A small image diffusion model, trained from scratch: arch dit, activation star_relu.
Rows from block 2 of a small image diffusion model, named by matrix and row number. Rows with one number belong to one neuron. Each number is 200 + 20 x the weight over its row's rms, rounded and kept within 0 to 999. All counts start at 0.
Before each neuron's rows are labels from the 100 images, of 14848 (inputs lightly noised), where the neuron reaches its highest value: "patch colour" is the nearest of a few named colours to the mean colour under the peak. Only what is clearly more common there than usual is listed. The data: aerial photos of the United States (SatlasPretrain).
# fc1: MLP up (model.blocks.2.mlp.fc1.weight, 512x128), inputs 0-127
# fc2: MLP down (model.blocks.2.mlp.fc2.weight, 128x512, transposed), outputs 0-127

patch colour: pink
fc1.377,213,190,201,197,193,209,194,206,194,184,199,187,178,199,195,195,223,196,201,184,193,193,212,193,182,220,198,181,192,199,201,200,205,200,185,202,204,205,199,200,211,156,199,161,202,187,197,198,174,195,200,202,143,197,145,184,242,200,182,198,245,199,77,197,199,171,161,201,179,235,197,195,200,222,196,201,212,235,203,193,195,198,194,194,211,200,198,194,195,200,199,175,196,194,207,203,219,202,199,208,188,199,203,226,140,187,178,192,206,201,220,201,201,206,152,214,201,204,193,199,204,200,177,200,220,187,200,200
fc2.377,214,198,184,194,200,198,203,203,188,209,226,208,230,204,244,197,207,187,207,201,226,170,212,191,200,191,223,128,200,206,190,202,182,188,208,216,185,197,215,211,247,124,198,185,198,202,195,200,187,200,197,225,198,205,195,195,190,201,200,208,165,202,149,200,221,197,201,182,215,211,195,129,203,197,179,182,197,192,193,211,192,201,200,223,203,186,200,278,187,218,186,196,203,200,197,191,187,201,191,214,202,189,201,201,204,210,206,198,161,201,204,231,218,181,202,221,197,200,209,230,210,207,191,205,221,186,147,182

patch colour: pink
fc1.61,189,190,165,204,200,208,189,262,172,184,189,201,200,303,219,208,200,198,202,202,226,179,208,198,212,200,194,198,215,182,203,200,185,196,198,208,201,209,176,212,194,225,250,216,184,245,192,175,198,196,200,194,200,213,194,200,203,251,200,194,206,200,185,199,214,187,200,190,199,207,240,209,184,195,253,204,200,193,200,182,219,198,182,196,222,209,197,291,197,209,213,199,200,209,202,208,200,195,192,172,183,201,207,203,207,175,195,204,194,204,201,196,200,209,178,203,187,186,207,215,197,183,207,203,196,239,196,203
fc2.61,223,206,213,185,226,212,212,203,184,210,182,203,205,219,269,235,185,203,209,211,187,247,196,213,199,187,264,200,181,203,197,221,172,200,216,225,195,206,210,210,200,207,202,198,204,179,200,203,210,234,194,193,202,178,205,209,210,194,189,130,156,237,205,194,197,208,224,212,196,200,218,212,203,190,196,200,206,188,213,203,176,198,218,197,204,194,197,214,198,204,199,193,221,175,174,215,205,190,177,208,199,173,187,203,205,199,198,200,191,197,201,170,221,206,138,194,197,187,183,190,162,225,198,207,209,232,273,193

patch colour: brown
fc1.182,197,197,205,215,151,195,196,201,202,217,231,208,197,180,213,200,205,244,170,201,195,202,185,183,196,197,200,198,203,170,200,200,193,192,213,196,198,200,228,204,198,252,204,182,199,209,201,169,152,201,199,198,196,200,199,199,200,225,165,210,191,204,201,205,194,164,186,201,203,204,203,187,197,185,199,190,197,202,214,200,198,204,196,206,254,201,241,193,195,190,206,202,234,174,199,189,213,195,92,199,217,203,207,203,232,161,186,213,184,210,198,215,173,207,250,215,195,199,193,190,192,196,178,202,200,202,259,201
fc2.182,181,186,165,189,197,196,176,200,198,236,155,203,201,203,205,197,154,206,159,191,199,199,205,195,205,192,207,205,204,216,200,197,202,203,234,201,203,212,200,203,172,193,209,175,199,185,182,200,213,205,200,197,200,205,172,209,198,202,256,177,208,212,197,203,210,200,201,230,199,200,203,188,207,176,198,199,215,203,176,239,201,272,198,188,201,201,190,218,176,231,191,200,162,184,213,191,210,194,171,199,191,188,194,202,252,235,207,205,227,214,203,194,185,201,163,202,192,223,198,183,204,105,222,205,224,191,193,206

patch colour: black
fc1.190,201,202,213,198,200,204,199,203,202,200,240,217,207,168,185,149,208,199,209,171,208,230,194,199,200,196,188,190,162,223,254,188,195,135,190,200,228,226,193,199,203,269,200,199,197,199,202,202,203,183,195,190,218,179,202,219,247,200,201,194,190,201,168,199,193,190,199,194,201,210,213,202,206,153,201,210,196,151,203,207,208,198,196,184,196,205,195,180,199,197,143,241,200,198,200,202,206,202,205,163,194,254,204,178,158,200,185,211,196,186,194,220,196,168,199,191,212,191,200,207,201,207,199,200,198,244,193,207
fc2.190,195,181,197,192,199,193,201,199,172,202,204,173,206,202,202,186,197,218,233,193,211,178,205,179,191,213,211,208,200,182,198,198,172,197,216,191,198,186,195,205,188,198,200,205,196,182,208,202,186,185,204,200,180,192,213,216,202,190,215,311,240,201,184,204,197,195,195,228,216,213,198,189,204,197,199,194,200,184,184,197,216,145,195,204,230,91,210,191,202,217,193,226,203,193,229,194,207,204,206,196,238,202,185,202,209,176,161,189,182,203,202,198,197,195,201,195,171,160,186,208,204,198,197,197,194,209,198,191

patch colour: brown
fc1.110,201,157,191,223,200,203,211,208,210,192,192,210,198,196,201,199,210,197,201,189,203,192,206,192,200,218,208,237,192,192,196,177,203,157,174,200,88,198,200,214,189,204,200,193,205,199,203,192,198,212,177,205,192,203,196,202,208,196,182,195,204,208,204,197,221,200,197,217,193,167,191,208,171,200,218,201,190,198,196,200,204,201,210,211,205,188,163,224,205,215,205,201,187,196,200,196,156,209,199,188,189,186,314,194,254,203,197,192,194,199,217,241,230,199,213,208,195,189,193,190,190,191,195,200,181,206,188,201
fc2.110,185,238,236,223,202,200,181,215,185,284,198,187,232,211,206,197,200,203,191,200,198,199,240,177,194,168,212,178,230,196,205,233,203,206,208,196,210,181,229,190,210,190,190,200,205,199,190,202,209,177,190,196,166,158,175,180,202,194,201,159,199,187,201,214,225,208,192,206,202,204,204,199,222,207,200,203,202,194,233,198,201,234,204,188,200,210,204,203,206,195,218,188,198,195,201,185,197,200,192,178,196,191,197,200,200,194,195,202,208,216,203,209,199,196,200,204,188,162,199,136,210,191,197,202,92,203,219,198

patch colour: black
fc1.60,240,203,198,205,196,245,203,182,201,231,203,201,193,200,201,195,204,199,187,205,211,203,202,194,226,229,175,201,199,199,230,201,217,196,180,211,199,197,203,201,208,194,201,198,195,199,203,221,199,197,220,188,197,197,220,203,191,205,203,199,202,211,178,205,199,197,292,170,206,194,205,194,190,235,191,202,201,204,190,200,198,182,178,192,174,196,189,206,183,184,158,297,201,196,194,200,205,141,203,188,197,200,186,186,191,202,207,210,199,218,202,210,216,109,180,196,186,202,190,204,201,200,200,218,195,218,218,206
fc2.60,202,178,196,213,161,194,203,210,200,210,229,238,201,206,206,192,231,199,169,210,211,229,200,207,222,181,206,193,181,205,184,209,192,199,209,204,190,208,179,247,192,189,227,216,207,217,200,181,220,232,196,199,211,155,211,198,202,201,191,196,259,201,165,197,173,171,204,198,197,192,197,189,202,171,207,190,201,196,221,145,199,203,208,212,300,186,209,236,194,202,164,208,204,199,174,214,199,201,199,190,193,201,192,212,203,200,154,193,207,194,202,206,200,131,203,200,202,191,199,200,198,204,178,209,196,202,196,199

patch colour: black
fc1.81,185,196,201,203,187,227,144,193,199,215,213,204,242,184,197,201,209,201,161,204,195,199,214,199,200,199,202,198,195,220,215,231,198,223,201,196,204,199,185,201,260,199,196,194,211,204,197,184,189,198,200,155,191,204,195,196,203,191,224,192,207,211,198,175,214,200,198,194,196,246,208,205,190,226,202,203,180,190,213,290,202,200,201,199,220,209,194,203,199,196,198,175,201,191,214,196,191,196,198,206,198,275,201,188,201,200,228,206,201,204,197,190,194,106,178,184,160,198,183,196,196,202,203,195,218,200,195,200
fc2.81,206,186,213,196,205,185,202,195,199,214,213,201,201,205,213,255,205,196,186,200,192,199,200,190,218,203,209,175,196,200,197,193,192,207,198,171,207,259,124,201,234,222,209,192,229,181,160,193,194,192,244,202,194,190,202,217,197,189,195,201,210,205,196,191,207,174,183,208,197,167,200,196,194,204,185,144,190,187,204,242,204,193,204,195,171,188,231,193,146,206,161,203,191,183,186,221,171,204,198,193,232,185,215,202,197,208,204,223,201,191,150,210,198,160,193,245,203,202,202,191,195,209,202,200,252,208,203,193

patch colour: brown
fc1.18,189,200,242,221,193,205,187,202,195,199,202,202,203,211,206,207,206,201,188,197,200,217,199,176,203,213,222,201,205,201,199,201,180,254,182,233,201,221,199,205,200,200,199,176,212,189,180,198,231,171,200,178,169,200,182,201,195,200,201,228,198,208,202,204,200,199,197,213,199,173,193,197,191,189,208,183,202,199,201,188,215,201,200,198,211,199,196,204,208,201,199,199,196,204,110,167,199,186,192,201,192,189,231,197,198,195,206,217,202,221,267,221,159,198,207,185,199,199,202,184,143,224,197,295,153,199,201,208
fc2.18,204,185,199,204,141,205,195,197,202,167,201,195,194,194,200,200,207,197,203,184,193,197,204,219,161,219,198,226,197,197,200,236,195,199,207,202,215,201,194,186,193,203,207,198,207,206,195,201,168,199,196,184,200,244,187,200,200,213,217,196,200,197,199,200,204,188,144,132,202,194,199,172,211,209,174,187,181,199,214,163,201,182,200,203,204,201,199,218,212,213,227,198,214,92,189,198,211,202,204,199,198,202,186,174,198,188,184,200,238,287,205,211,201,203,189,215,194,194,200,199,189,192,183,202,196,196,202,207

patch colour: grey
fc1.257,254,200,196,202,299,203,215,215,199,200,200,211,215,170,187,205,204,194,176,223,208,217,199,201,199,206,201,209,209,209,210,219,207,226,209,202,201,204,188,200,189,190,183,197,192,201,200,201,191,256,199,178,212,146,207,198,201,201,214,201,203,207,205,162,195,191,192,207,206,211,197,199,202,251,203,171,225,178,205,189,143,202,201,215,227,198,197,205,195,199,212,200,190,198,207,203,183,158,217,201,209,203,200,215,201,192,171,207,262,197,205,143,211,211,192,207,198,182,215,202,157,207,200,207,200,233,191,202
fc2.257,223,199,176,178,201,185,222,186,192,212,189,212,216,207,218,187,194,189,198,202,198,201,197,202,217,220,198,202,209,214,204,204,200,208,226,210,192,201,193,196,209,225,255,196,166,208,170,171,177,265,200,195,195,198,201,209,192,198,192,200,169,186,201,199,202,281,195,197,201,199,194,195,197,203,191,189,165,195,178,167,215,210,208,195,213,201,216,198,197,193,199,210,199,216,199,205,229,197,212,197,193,192,193,197,165,175,206,196,221,210,196,202,193,203,156,203,189,203,204,211,263,207,198,198,198,195,306,204

patch colour: black
fc1.506,200,204,208,197,197,183,192,202,235,208,191,206,196,199,200,208,187,201,209,194,196,203,219,200,199,202,200,231,200,202,284,200,201,203,201,204,200,205,200,204,199,200,199,202,196,177,194,173,187,203,192,201,202,192,213,205,148,202,200,213,197,183,136,199,201,200,200,200,198,203,200,220,200,199,196,201,200,193,212,208,192,193,199,207,275,214,200,196,174,200,275,180,202,212,203,207,177,200,200,174,200,199,205,198,198,205,207,203,181,197,206,192,201,201,203,179,198,206,201,255,200,197,198,197,199,192,201,89
fc2.506,200,201,199,193,201,196,196,195,202,195,198,200,202,198,201,213,199,200,210,198,196,191,187,202,200,199,228,203,197,205,149,211,202,191,198,203,200,199,198,204,199,192,201,199,198,202,187,198,207,180,201,194,200,198,202,201,163,187,204,204,260,179,90,204,181,200,195,205,198,201,193,181,197,200,205,201,200,200,204,208,204,224,199,198,213,199,203,211,312,191,183,201,200,208,201,200,202,202,193,197,184,224,174,194,205,208,188,175,202,201,194,230,198,175,208,215,233,204,201,202,187,201,212,206,200,205,199,288

patch colour: grey
fc1.95,205,203,198,200,182,234,224,204,210,197,200,178,199,179,225,208,202,201,199,197,204,205,184,211,201,195,190,207,180,207,200,197,196,196,153,207,166,203,196,198,190,215,205,185,192,197,185,200,174,195,216,202,189,210,205,210,202,204,170,199,209,187,201,177,175,169,189,178,191,238,223,195,284,198,204,229,293,220,197,203,163,177,200,241,190,183,143,207,194,178,200,154,194,199,206,201,201,210,203,169,197,206,205,199,218,193,212,200,186,196,196,181,200,192,182,265,210,206,199,205,196,206,198,219,212,201,205,200
fc2.95,217,208,147,206,231,182,226,191,202,215,178,194,211,202,223,208,201,198,224,203,209,201,206,187,215,200,202,202,194,196,203,168,214,186,202,242,198,213,234,196,228,194,215,198,201,200,195,213,175,197,191,179,196,195,182,206,202,188,222,200,209,204,199,201,130,247,196,201,185,202,202,233,201,192,194,195,205,231,211,193,191,187,191,195,203,270,184,174,200,186,205,199,220,195,196,211,198,245,260,176,201,209,214,206,206,209,200,202,207,205,218,204,196,199,203,203,131,193,152,203,200,197,199,177,259,202,213,211

patch colour: pink
fc1.449,222,205,200,215,199,191,238,211,200,199,199,214,98,207,202,189,191,207,192,213,223,193,201,207,179,197,200,180,200,205,90,185,196,167,192,215,198,204,204,205,194,197,189,224,205,202,224,207,206,199,195,182,209,211,204,186,208,198,202,175,194,159,194,222,176,176,186,198,195,225,171,190,199,182,204,200,200,177,200,216,200,205,202,191,204,196,225,202,192,194,206,119,198,174,189,203,201,204,195,197,207,199,206,199,195,185,200,197,197,213,205,181,234,198,221,199,207,200,196,245,200,201,215,205,200,200,196,190
fc2.449,194,202,202,212,243,201,198,197,220,197,198,198,168,198,192,230,190,219,203,201,208,214,204,199,193,209,209,251,218,188,201,226,200,205,157,194,195,227,190,202,172,185,202,203,200,179,199,209,182,138,222,243,203,201,200,241,199,197,200,278,277,209,198,199,201,114,208,202,192,218,199,212,213,204,205,210,205,202,195,199,208,198,190,198,157,192,197,203,229,193,208,203,211,196,197,207,215,195,203,197,216,196,176,198,199,220,181,199,200,190,220,205,199,215,207,182,220,184,208,192,192,218,197,175,197,181,226,192

patch colour: grey
fc1.386,195,197,197,189,201,208,184,203,191,197,204,294,223,201,185,213,203,211,197,187,229,210,200,194,200,191,207,205,196,174,169,205,193,238,201,186,204,183,179,195,207,194,208,197,201,203,197,188,197,197,197,203,182,152,204,187,206,203,200,202,218,212,186,192,273,189,200,205,205,192,200,205,198,211,162,232,219,209,168,195,191,226,217,186,185,178,184,209,203,211,195,208,199,124,204,151,203,203,195,216,198,185,195,243,191,208,206,219,204,146,196,205,196,197,227,206,210,200,200,225,203,251,220,191,209,202,203,213
fc2.386,214,198,191,203,212,192,199,210,155,214,164,175,205,198,199,150,204,191,202,195,204,216,199,207,208,203,198,206,208,196,132,164,201,208,184,191,197,214,207,203,219,163,241,212,197,195,108,189,206,205,191,208,208,281,208,191,201,205,184,195,208,208,145,206,186,269,196,196,182,218,212,208,201,200,207,201,202,199,195,206,192,198,212,200,208,201,200,208,192,214,209,226,216,202,172,204,218,201,216,199,211,199,175,204,198,191,202,198,190,198,205,201,198,202,190,216,223,204,226,193,230,177,197,221,190,194,221,195

patch colour: brown
fc1.380,202,189,200,193,152,145,197,193,204,213,201,198,196,191,200,210,200,209,200,249,199,197,233,203,190,228,196,199,197,205,243,191,200,186,197,202,223,179,203,205,200,202,203,203,192,196,176,205,202,219,270,200,208,204,193,187,186,209,206,195,187,202,198,188,200,177,272,232,194,204,202,194,194,203,163,198,203,185,129,217,210,208,232,212,191,200,194,200,190,200,192,232,199,208,234,196,196,137,204,194,193,200,204,192,212,201,187,200,189,219,199,202,222,195,194,266,175,200,203,166,190,184,210,202,212,211,181,199
fc2.380,204,155,206,188,194,201,195,193,207,185,186,197,199,262,199,212,200,176,199,212,222,220,193,198,193,175,200,179,317,215,211,205,195,204,196,195,172,203,240,207,188,190,200,195,212,199,199,215,199,211,212,202,199,205,207,202,200,176,203,196,229,199,208,205,260,198,213,197,208,196,204,205,237,210,196,189,200,218,188,194,199,205,226,200,280,222,198,201,205,204,205,182,202,195,195,195,195,200,204,198,203,202,207,192,201,203,214,198,187,194,189,212,181,200,210,209,218,198,268,165,203,200,182,205,199,210,217,190

patch colour: pink
fc1.483,206,191,201,103,191,194,171,197,186,201,211,206,219,229,196,206,200,206,190,209,232,197,191,194,199,199,193,199,189,193,196,217,206,197,222,194,196,203,199,203,200,197,208,200,215,196,171,211,212,199,194,196,200,204,199,150,216,200,208,182,195,213,117,144,195,210,199,238,192,204,197,188,209,194,202,202,206,270,202,199,204,182,212,149,213,197,198,211,196,195,191,207,193,201,197,193,199,187,198,174,191,203,185,197,203,177,187,162,201,191,204,198,181,257,182,204,199,197,224,155,204,198,169,200,214,197,190,201
fc2.483,222,210,199,187,203,188,193,180,187,201,208,200,186,187,197,199,201,204,202,207,205,200,204,190,203,198,201,205,188,198,163,205,197,206,198,199,219,220,186,197,199,232,200,219,197,191,194,201,210,180,202,224,207,202,214,189,194,198,196,189,204,203,131,201,199,203,232,203,203,197,215,175,243,197,215,206,291,191,197,208,139,200,205,196,207,226,202,196,203,138,196,206,201,200,200,213,189,191,201,202,200,203,250,200,199,197,200,195,202,207,200,218,212,217,200,186,192,196,197,197,172,200,206,204,215,196,198,89