config.toml
model = "image diffusion model"
image_size = 32
objective = "v"
norm = "layernorm"
activation = "star_relu"
qk_norm = false
inner_norm = false
patch_size = [4, 4]
layers = 14
lr = 0.0042
momentum = 0.95
gradient_noise = 0.3
steps = 9600
final_lr_fraction = 0.1
warmup_steps = 480
Rows from block 10, named by matrix and row number. Rows with one number belong to one neuron. Each number is 128 + 24 x the weight over its row's rms, rounded and kept within 0 to 255. All counts start at 0. Numbers have three digits each.
# fc1: MLP up (model.blocks.10.mlp.fc1.weight, 512x128), inputs 0-42
# fc2: MLP down (model.blocks.10.mlp.fc2.weight, 128x512, transposed), outputs 0-42
fc1.200:114129129119128136123119137070189157126128129122138122126101127127126136125126047135124143140130126127121082129130123138127131128
fc2.200:150128137137129099120132127120000146123128131124117127136125127118131116120132101180128131127132114122148160134129164114130144108
fc1.201:102099148117143139149123137129131107118133124139129132124128130040134124138143131125137144141120115137125131131120100125109123141
fc2.201:148120126129126121099125136125137117097135127143147146122123076113121131122119128093154131135122126134129121120116128129121131125
fc1.202:145128189138134160148125128115100123136130128136157127132133089137138129139105091099069148093144170131131121120084160118157148153
fc2.202:124118132115133125128140125178152119094156140189137097125152117100144123118127126125135120127127134169116168128116120125132088144
fc1.203:143132131137129048104135119118135139129194113114162130141144127126079140129121158126140135139128138124119172146204120123079125126
fc2.203:134133127123129233134148127124126125133161133126109123133130130133126103116125128126119131158137107116108101130106111125132124124
fc1.204:148118113135127135090133129129126155189128131139143255136147136123119124113128117144144123075128181148127152130109126131139118119
fc2.204:135128113135124124127125129115129133151149195128128249127174131117130143134136123128107108112141123136131111132130111128124123138
fc1.205:140140130111125132128121088134129136124082141093136128136134126128124113104125127153098141211132139115136136132112115125129168137
fc2.205:133137142135143126152134130121136108125149121102116129123131129132131126127134127089097126161170131110116138125153170115130133142
fc1.206:137118130139127111145136156127139113132127131133126122132145144128114136153255148128077126117102123129120123172127128135174134145
fc2.206:137138132148153127141150125143114136118127111168161109139116156120173132135106123093118132125136130125126135142132121106086138115
fc1.207:135158143134128118110124129136117104119136129118114116129127142123123124128140129134137128130160126136126132138127130128120118150
fc2.207:100131127137128133141116120131137131119113109119148160127128184132098123128207130082127107124097118128125128130131119129133125128
fc1.208:118126136120092125136127143176135148118130066078130163124133112151128126130128129124127143255133122146128123145131106168137155121
fc2.208:104137118123127137147138156133127146150138128167117186131132122129093128082129120124131127150146105122126162132133135187119107148
fc1.209:110121114126134122143149127121124130128125087134145116141101173131114137128120116137127124127130122118107136129128134123067122090
fc2.209:196137128160129112167115111129132121120125077134142080122134131131128119138126136142097116129148117166000132179148131134099122105
fc1.210:127105127131123131137126175123108148107124159118122124146129140136108133120124129130123098010124119120124139131130147129124121090
fc2.210:124134129137128150130137094158069134108122077131055115117102144110140131133128127133105090111127092108105133123120127026114132144
fc1.211:136043122133119089115115149138123120109154122118125133128129142128146134127117122086130127140134118127156127131108133112137146129
fc2.211:133124132142136119143111125142136152151162121127098114117123120122132128112143128130144238130143137126128127132110129129170131138
fc1.212:133126108138158116128117127121147131146133106160160132136109126128104129129124130133138130126124130105097109185131129129123096116
fc2.212:132119135128133149150135124129139152135138113136124122136143151126106125097128112128130022127133046117133132136126142131121121123
fc1.213:148057140130137133101132126123128151131152134132129205135137111138162124119131133133136117128080127127203136120048152149130116135
fc2.213:133123205115151138110132119127167139112144187125119126128117129124135127139126134102095128131129127128143145132111119150111141124
fc1.214:141110122129092115097129117123128129133145124131114154107153123111105174124124133121130137116131123078121107130129135135042094087
fc2.214:122129166138121158130121255135128131124123115126125195130135128063130128128126102131134128128139142122129123115131138130127116140
fc1.215:135127128137154112123126136196111100177125159106134133174168100200115128116100129147123092103141117132148143130073079123092130127
fc2.215:142151070129123103126112140124131138206136132124119129202133121125120122133136125102118139131140142164124078110140132115132081129
fc1.216:149138109128131130106125153130132130121133152128102129135143128096137000129124035124094134129140129130116148128170129116164134132
fc2.216:118132130137137122125131139113091108130133136127113174126131128123130255153124047103126125114124129064117123120104132127129122122
fc1.217:121131128125159141092132172156084131133089155125146123124128123122131129128130118128130126243138101120132149116120125126134009155
fc2.217:128136098163119114150143110090133096121123090144126130137134139133124087130175127139119139137118118133173164136104135118134137124
fc1.218:124118111134114149137129125123138135146123128094132182130138162128127109118133092128122119120097128249177158110125124131116123132
fc2.218:112084111127063131135131122142134119153130121054132125113116113119129120068119133141127146126129112139131109137135207155128116126
fc1.219:129108142101134126141119137131106130204116144134113133113126043127134144129130176128137141132122127135125123154125059124121122096
fc2.219:114131131128138121149139105130141146124104124144103140149127081139144090112178107146141112129210138127092118126187139135141116120
fc1.220:110035130129137131152134090133150128061128127127126165138115117127127117131128120109134125136198117142120130133105147123126127132
fc2.220:155124163119124105092117132207115140120130142111134184129157135124161101126124146134135127110154127203140126133171121119128119085
fc1.221:150133123122119143116123122128126182141050139124134192121072215123086098102099119132131137128122124187126113136125130127125148127
fc2.221:132115146126155146063115130122138149154153142122148134154132121133092126140129121162158079144127118125129143130127162133135095173
fc1.222:198133136046127126138120128125089128129131130121129116135125124127137131103105146208118128131160105122122027129100125124138117099
fc2.222:129126132137110125118159118192121127128152120134124132137126116130118129113126129126125137133126121137097129119162148096030112190
fc1.223:135057129100105122136162123114142113123155127033136124135088094147137113128136132131125127109127123121130088131164107130119149059
fc2.223:114135114116137131123148195120050125129127128148153119124122134158113116084128143136153123129120130126133177129127125126221099093
fc1.224:119119174103125129167133124203111174141134149139114120124119120088139177168126124123128129122144116128111147132114142139116134255
fc2.224:151099111255120150120129125132128117034114126119137124130133135121136141153128129141133095151125127124128060124124134124135145130
fc1.225:125137129124124111133128100135132122127125131173127054136180126087129128128122201131126131128138108126133121127124116144123106129
fc2.225:120135148150132117128136132128138106108135112132126050154076127112128091128111142129143134111129124129145132121176142126121126122
fc1.226:148170129127066138122153160161123131114115130137113108107113150118214123136139130127129126136086124156124163166114123126147128152
fc2.226:133215109127124125125054126151122117131128123112136125131195110100129128124140167129123128127112136114113132206132144124141137090
fc1.227:125130109128127122117140129153117127158133126123147130127130110134134126147133117122119129117192136128131129140117120205132128128
fc2.227:115132127137126139107126119157127176105130134145101132126150128134130129129138101099110141126102125124118120171051106123119140129
fc1.228:130128131069141172128125091126123117129128121138129147092137122143090099129128127131118119128136127147140133141133137121135075144
fc2.228:156128126124133125138199128102128095137146127162138124114125128149139129204123153124144146126130116091130121095128158065103117140
fc1.229:147124095115149135134128134126129121180110120123161122112109123125124124129136107127128114130125106097116104130159147133146129126
fc2.229:124127116123118110131129128216122129181123124124143076125113127135121127135125137132133143171107122092135124126131130153111139107
fc1.230:128142118135137149133118106125110128138128124130125126076156137141122079129119118130124149124130134118135124137128128114138119125
fc2.230:186126124143131096107134129154121115141103126126120130129129120134130131155133131128146128144118182114136128118111124124134136129
fc1.231:147125117127168136117121114130117130112119112139139126127130133131103127158183095110128173129120139134069125119108127114129135116
fc2.231:125128128121125141116138127147115165130091102123123128148113034129156131135122132151097136134145124130135107021107131135130095155
fc1.232:104144129149129130120115131146112136131127135085128132131128128144121126146112113079113172097121113122199136145135121122140123114
fc2.232:171185113107129115144112154151127177046078110169143128110132140113123117128126116113134095122128118148148124127112121131120112125
fc1.233:127119048129147124126130128120126127138128157095135129128135130108136158110143128128126132145000123074112127138124077122097138117
fc2.233:130147131136155120133107117136124131127094123119030157129121123148131136150138123127126104124140080128132139129124066134131169119
fc1.234:165171124125094102179142132127100142152129121087116060106131119133126134156113162112122101128121127127176137085132127132124127129
fc2.234:123128142128124128089090085131115139118119196132126121124129109143130133127138132135140122125126147107132105126180128128172141161
fc1.235:116129089131120141192125127132140133143139167123105146129134136212138135122132127146115125155140132122124135131142143097175140129
fc2.235:096129074175117128119129132111144177119143132147127113165115084133119126152120127137107127137115126092146110166124129126132134127
fc1.236:079105114116130124164130130156067122076135126132129129155119175129127100148157138141127123236105127121119175127126108082139142079
fc2.236:137139132118133130146121099124125139200123121119116127136174125134150119138202085119138130133136117114137135123116135103126136128
fc1.237:149060129089140137072127127130162130130125114112112145126144132115125140117122093144115121138130129131080160120134128144134130143
fc2.237:131116129049129128121155126128129140113103135144129157151113126118168128146124129135113148128204130140128242090132146136129137133
fc1.238:136112126132106114129119039080139185207132117082128138172138119138092128133134136106144138138144136126120153115137129096120127115
fc2.238:125125132117133143121142098113129128123131121118140130125127064120129129136082113110127129108120145121132157128142128128142011125
fc1.239:134135125126111159150121124127151106133131128093132137095131132113128001171114124066111107136135132125126121125189112146125142126
fc2.239:115126129135122096123100136115127128123078136131084125129132124127131216114135121131106255130144137123119123125105129127135128122
fc1.240:133117132128135127040128120123150128127101127142128129119127130153146128119224137167141115125134133108144103127130128143133133114
fc2.240:108126143039147087128116053122115128124212133163112125132155087091170127128132123141135116129128149057102127130135124132133133146
fc1.241:128149116128130107127112104132154117111128126132157130118138127059123130142139145120127127130154131143134121190138181126192110144
fc2.241:135125128136053172101144156134136107100126126178127126135122117125096169089132153120152121119138139127104132120120130125125118110
fc1.242:127136131127115129122118117110110127117128122127105121127123126122116128120122144181117125130136138120141121114129157148110117133
fc2.242:127123130139136152127066135118138028133122127118139122180146128127159129127120154134136115098080132133118127131130185128180127130
fc1.243:122117137144150140125126136119124087182128069119125141137151128126116153100131126122127132129124125110131118151130124126234146134
fc2.243:113132133137128143129082112113124117055135102151107097130126080140124124130100141208130100126140152070125128138128128121080128126
fc1.244:154140156129133118135169140114117145117130147135120134127128123133122144137132046134127133116131132154134189107117133119123183114
fc2.244:128122130136105093116128122127128120128101010130173084142104137144087132129129110117124136133142124118124127149130146140128137131
fc1.245:155125159130110128120110121126116205094219130130045155127129134145125121127186146114123119117131128137131133191135141129159116153
fc2.245:130128108146117115135173144107122144123123136151145124134109121112119115133124126129163142129125124097096120087154035137128124111
fc1.246:129127127127138126112127122123124123129137145128135137026143041138118128128133131107099103128129136097114078137115093131127122127
fc2.246:102131136170087125132129145121108128125136118126130123133114133135135128120130146125144027159087139125137113128134134139137120135
fc1.247:105149124119127116106130058134130207143146126123129128049124119126128127125115132123139112122158113133122048142113136121121117141
fc2.247:097132255125127136113124122107105127114130132144090135118111127120125131124141128129129116116127126137163138111123126133129129060
fc1.248:138124137119098142129134132137129181156132041133129124135127142126113131132097120137121139122189118132109189131130169121131137131
fc2.248:135093035132134139125130151090132165125154136142132111135134142127125120144150138129109138139110147170124105128138182107143127128
fc1.249:111122137128131128117132115088117134128129118132124130148130080130128112119119129130104128129120095128127128061109128133131104136
fc2.249:132122144133135132097136163128130132134167134108099143121126096167131128140123085141153129136109133144137109118150130114128122146
fc1.250:134119130108083093131153108142119173094110132145136147134145095139116137148125133144133145148113126104156134153122128128128128093
fc2.250:122110127150110128127133144150119138116088127153114151154128121107114127145119132125129152117136144150137131164117128121115140121
fc1.251:117123137143178139134120130131079135131124138128127096140141134139104134117134131122134117220092205124127125131125130229124110074
fc2.251:147122139109131168130136121127116009102127130117132126120110118124147130138117130129099125130118131098147118000124152121151090140
fc1.252:174179119103176139149078122138137127155125112150143162125133129133135137123131127125144128153127126131127104135128127134101121150
fc2.252:136132135163184109124134135090140124118154133158131136093128126119134143109129127133022136132097148119127163187111076101138166133
fc1.253:091114141100086132145149126119163118124110116127119126120154121151147127107135128136158125255122134137121117125121134130132130108
fc2.253:123159120127129123119122128209128134136121170130154117122187130120130122138133125128125118175134151121124126122153139137138146131
fc1.254:127131128107124126151097139154132180126130147101128127142155138141132205138137076139128123126120118131125143115125127141117063101
fc2.254:158146071133139195128139140125161129141118140124130155125078137115198121145130130142129125130116139133143124132085120130122140152
fc1.255:126139108104126127115128189125133146080112123111135128146119121060134125122134128130174088110135128121126243121120149120170126101
fc2.255:126141123128091130124140127148049130109120138124062116120132131131142123045113141147108072135120130134101148127133119148126126106
fc1.256:117128132121121109058170115126128127110157120147107133173128125129127165077126125166116110131123129151129118112110121119132106124
fc2.256:115123132132132122107118129143133120105151126010119139139117154064095134119123140142133131127131115138122120089127115132124154129
fc1.257:150139110125129127170114131130130069127125133114092131128132159104134032126116144133105136111101117146119085179130138143126191135
fc2.257:126134118136088105128129140107169125125174133136123128113122170128149218103106132128129179087116134114136158133124136153147127126
fc1.258:109116112109113104125130128126132119131138128193126104074083133122129133127085122179094129157161132164130154135133128129106107154
fc2.258:093131130122121135129096184090125126126134132130125123138134126115115128121121125127114118154125126105121133134142130123057058129
fc1.259:113114135079114117118121131184130131129130103130131129115121134148134126145150136110128108214124143147144115106122117155133110132
fc2.259:129122129121131134120127114132154124148140130119128137126122125153130144069128122121133137161149124131129133103163179128132169124
fc1.260:233122134134125114124130135142119128143131142126124154130138130130087133109126130125136138189112162109127155121133217123099134139
fc2.260:123109103134133230115134124141140117112129116129137129084156146097115184130098123077111128126115119125132126121166120115173127130
fc1.261:141146130123115091133137127172134132126082116097126132123124125117029117144133109146124126131131121157146114132179132150114125128
fc2.261:100111141130128136129240102128139127120122143134137131199100130140099125126126126122125128132144126144158132132106142255126130121
fc1.262:154147121102141112147125136125135139142126094148137217097134137125123244153156051124138123123118158126133129103098078124108123115
fc2.262:129122146136124124121121129073109126125125106118148135122128117118126000134187101120134125123106103118125124128119128133132141133
fc1.263:135147140126113140117156109095141114171125154125079235126132131127129126130078209112121102127151133123147094124130129139120098104
fc2.263:115073132089100131124123137182099126119127124173125141117145129129140127119135128123148108131124124139129135130121130160224122103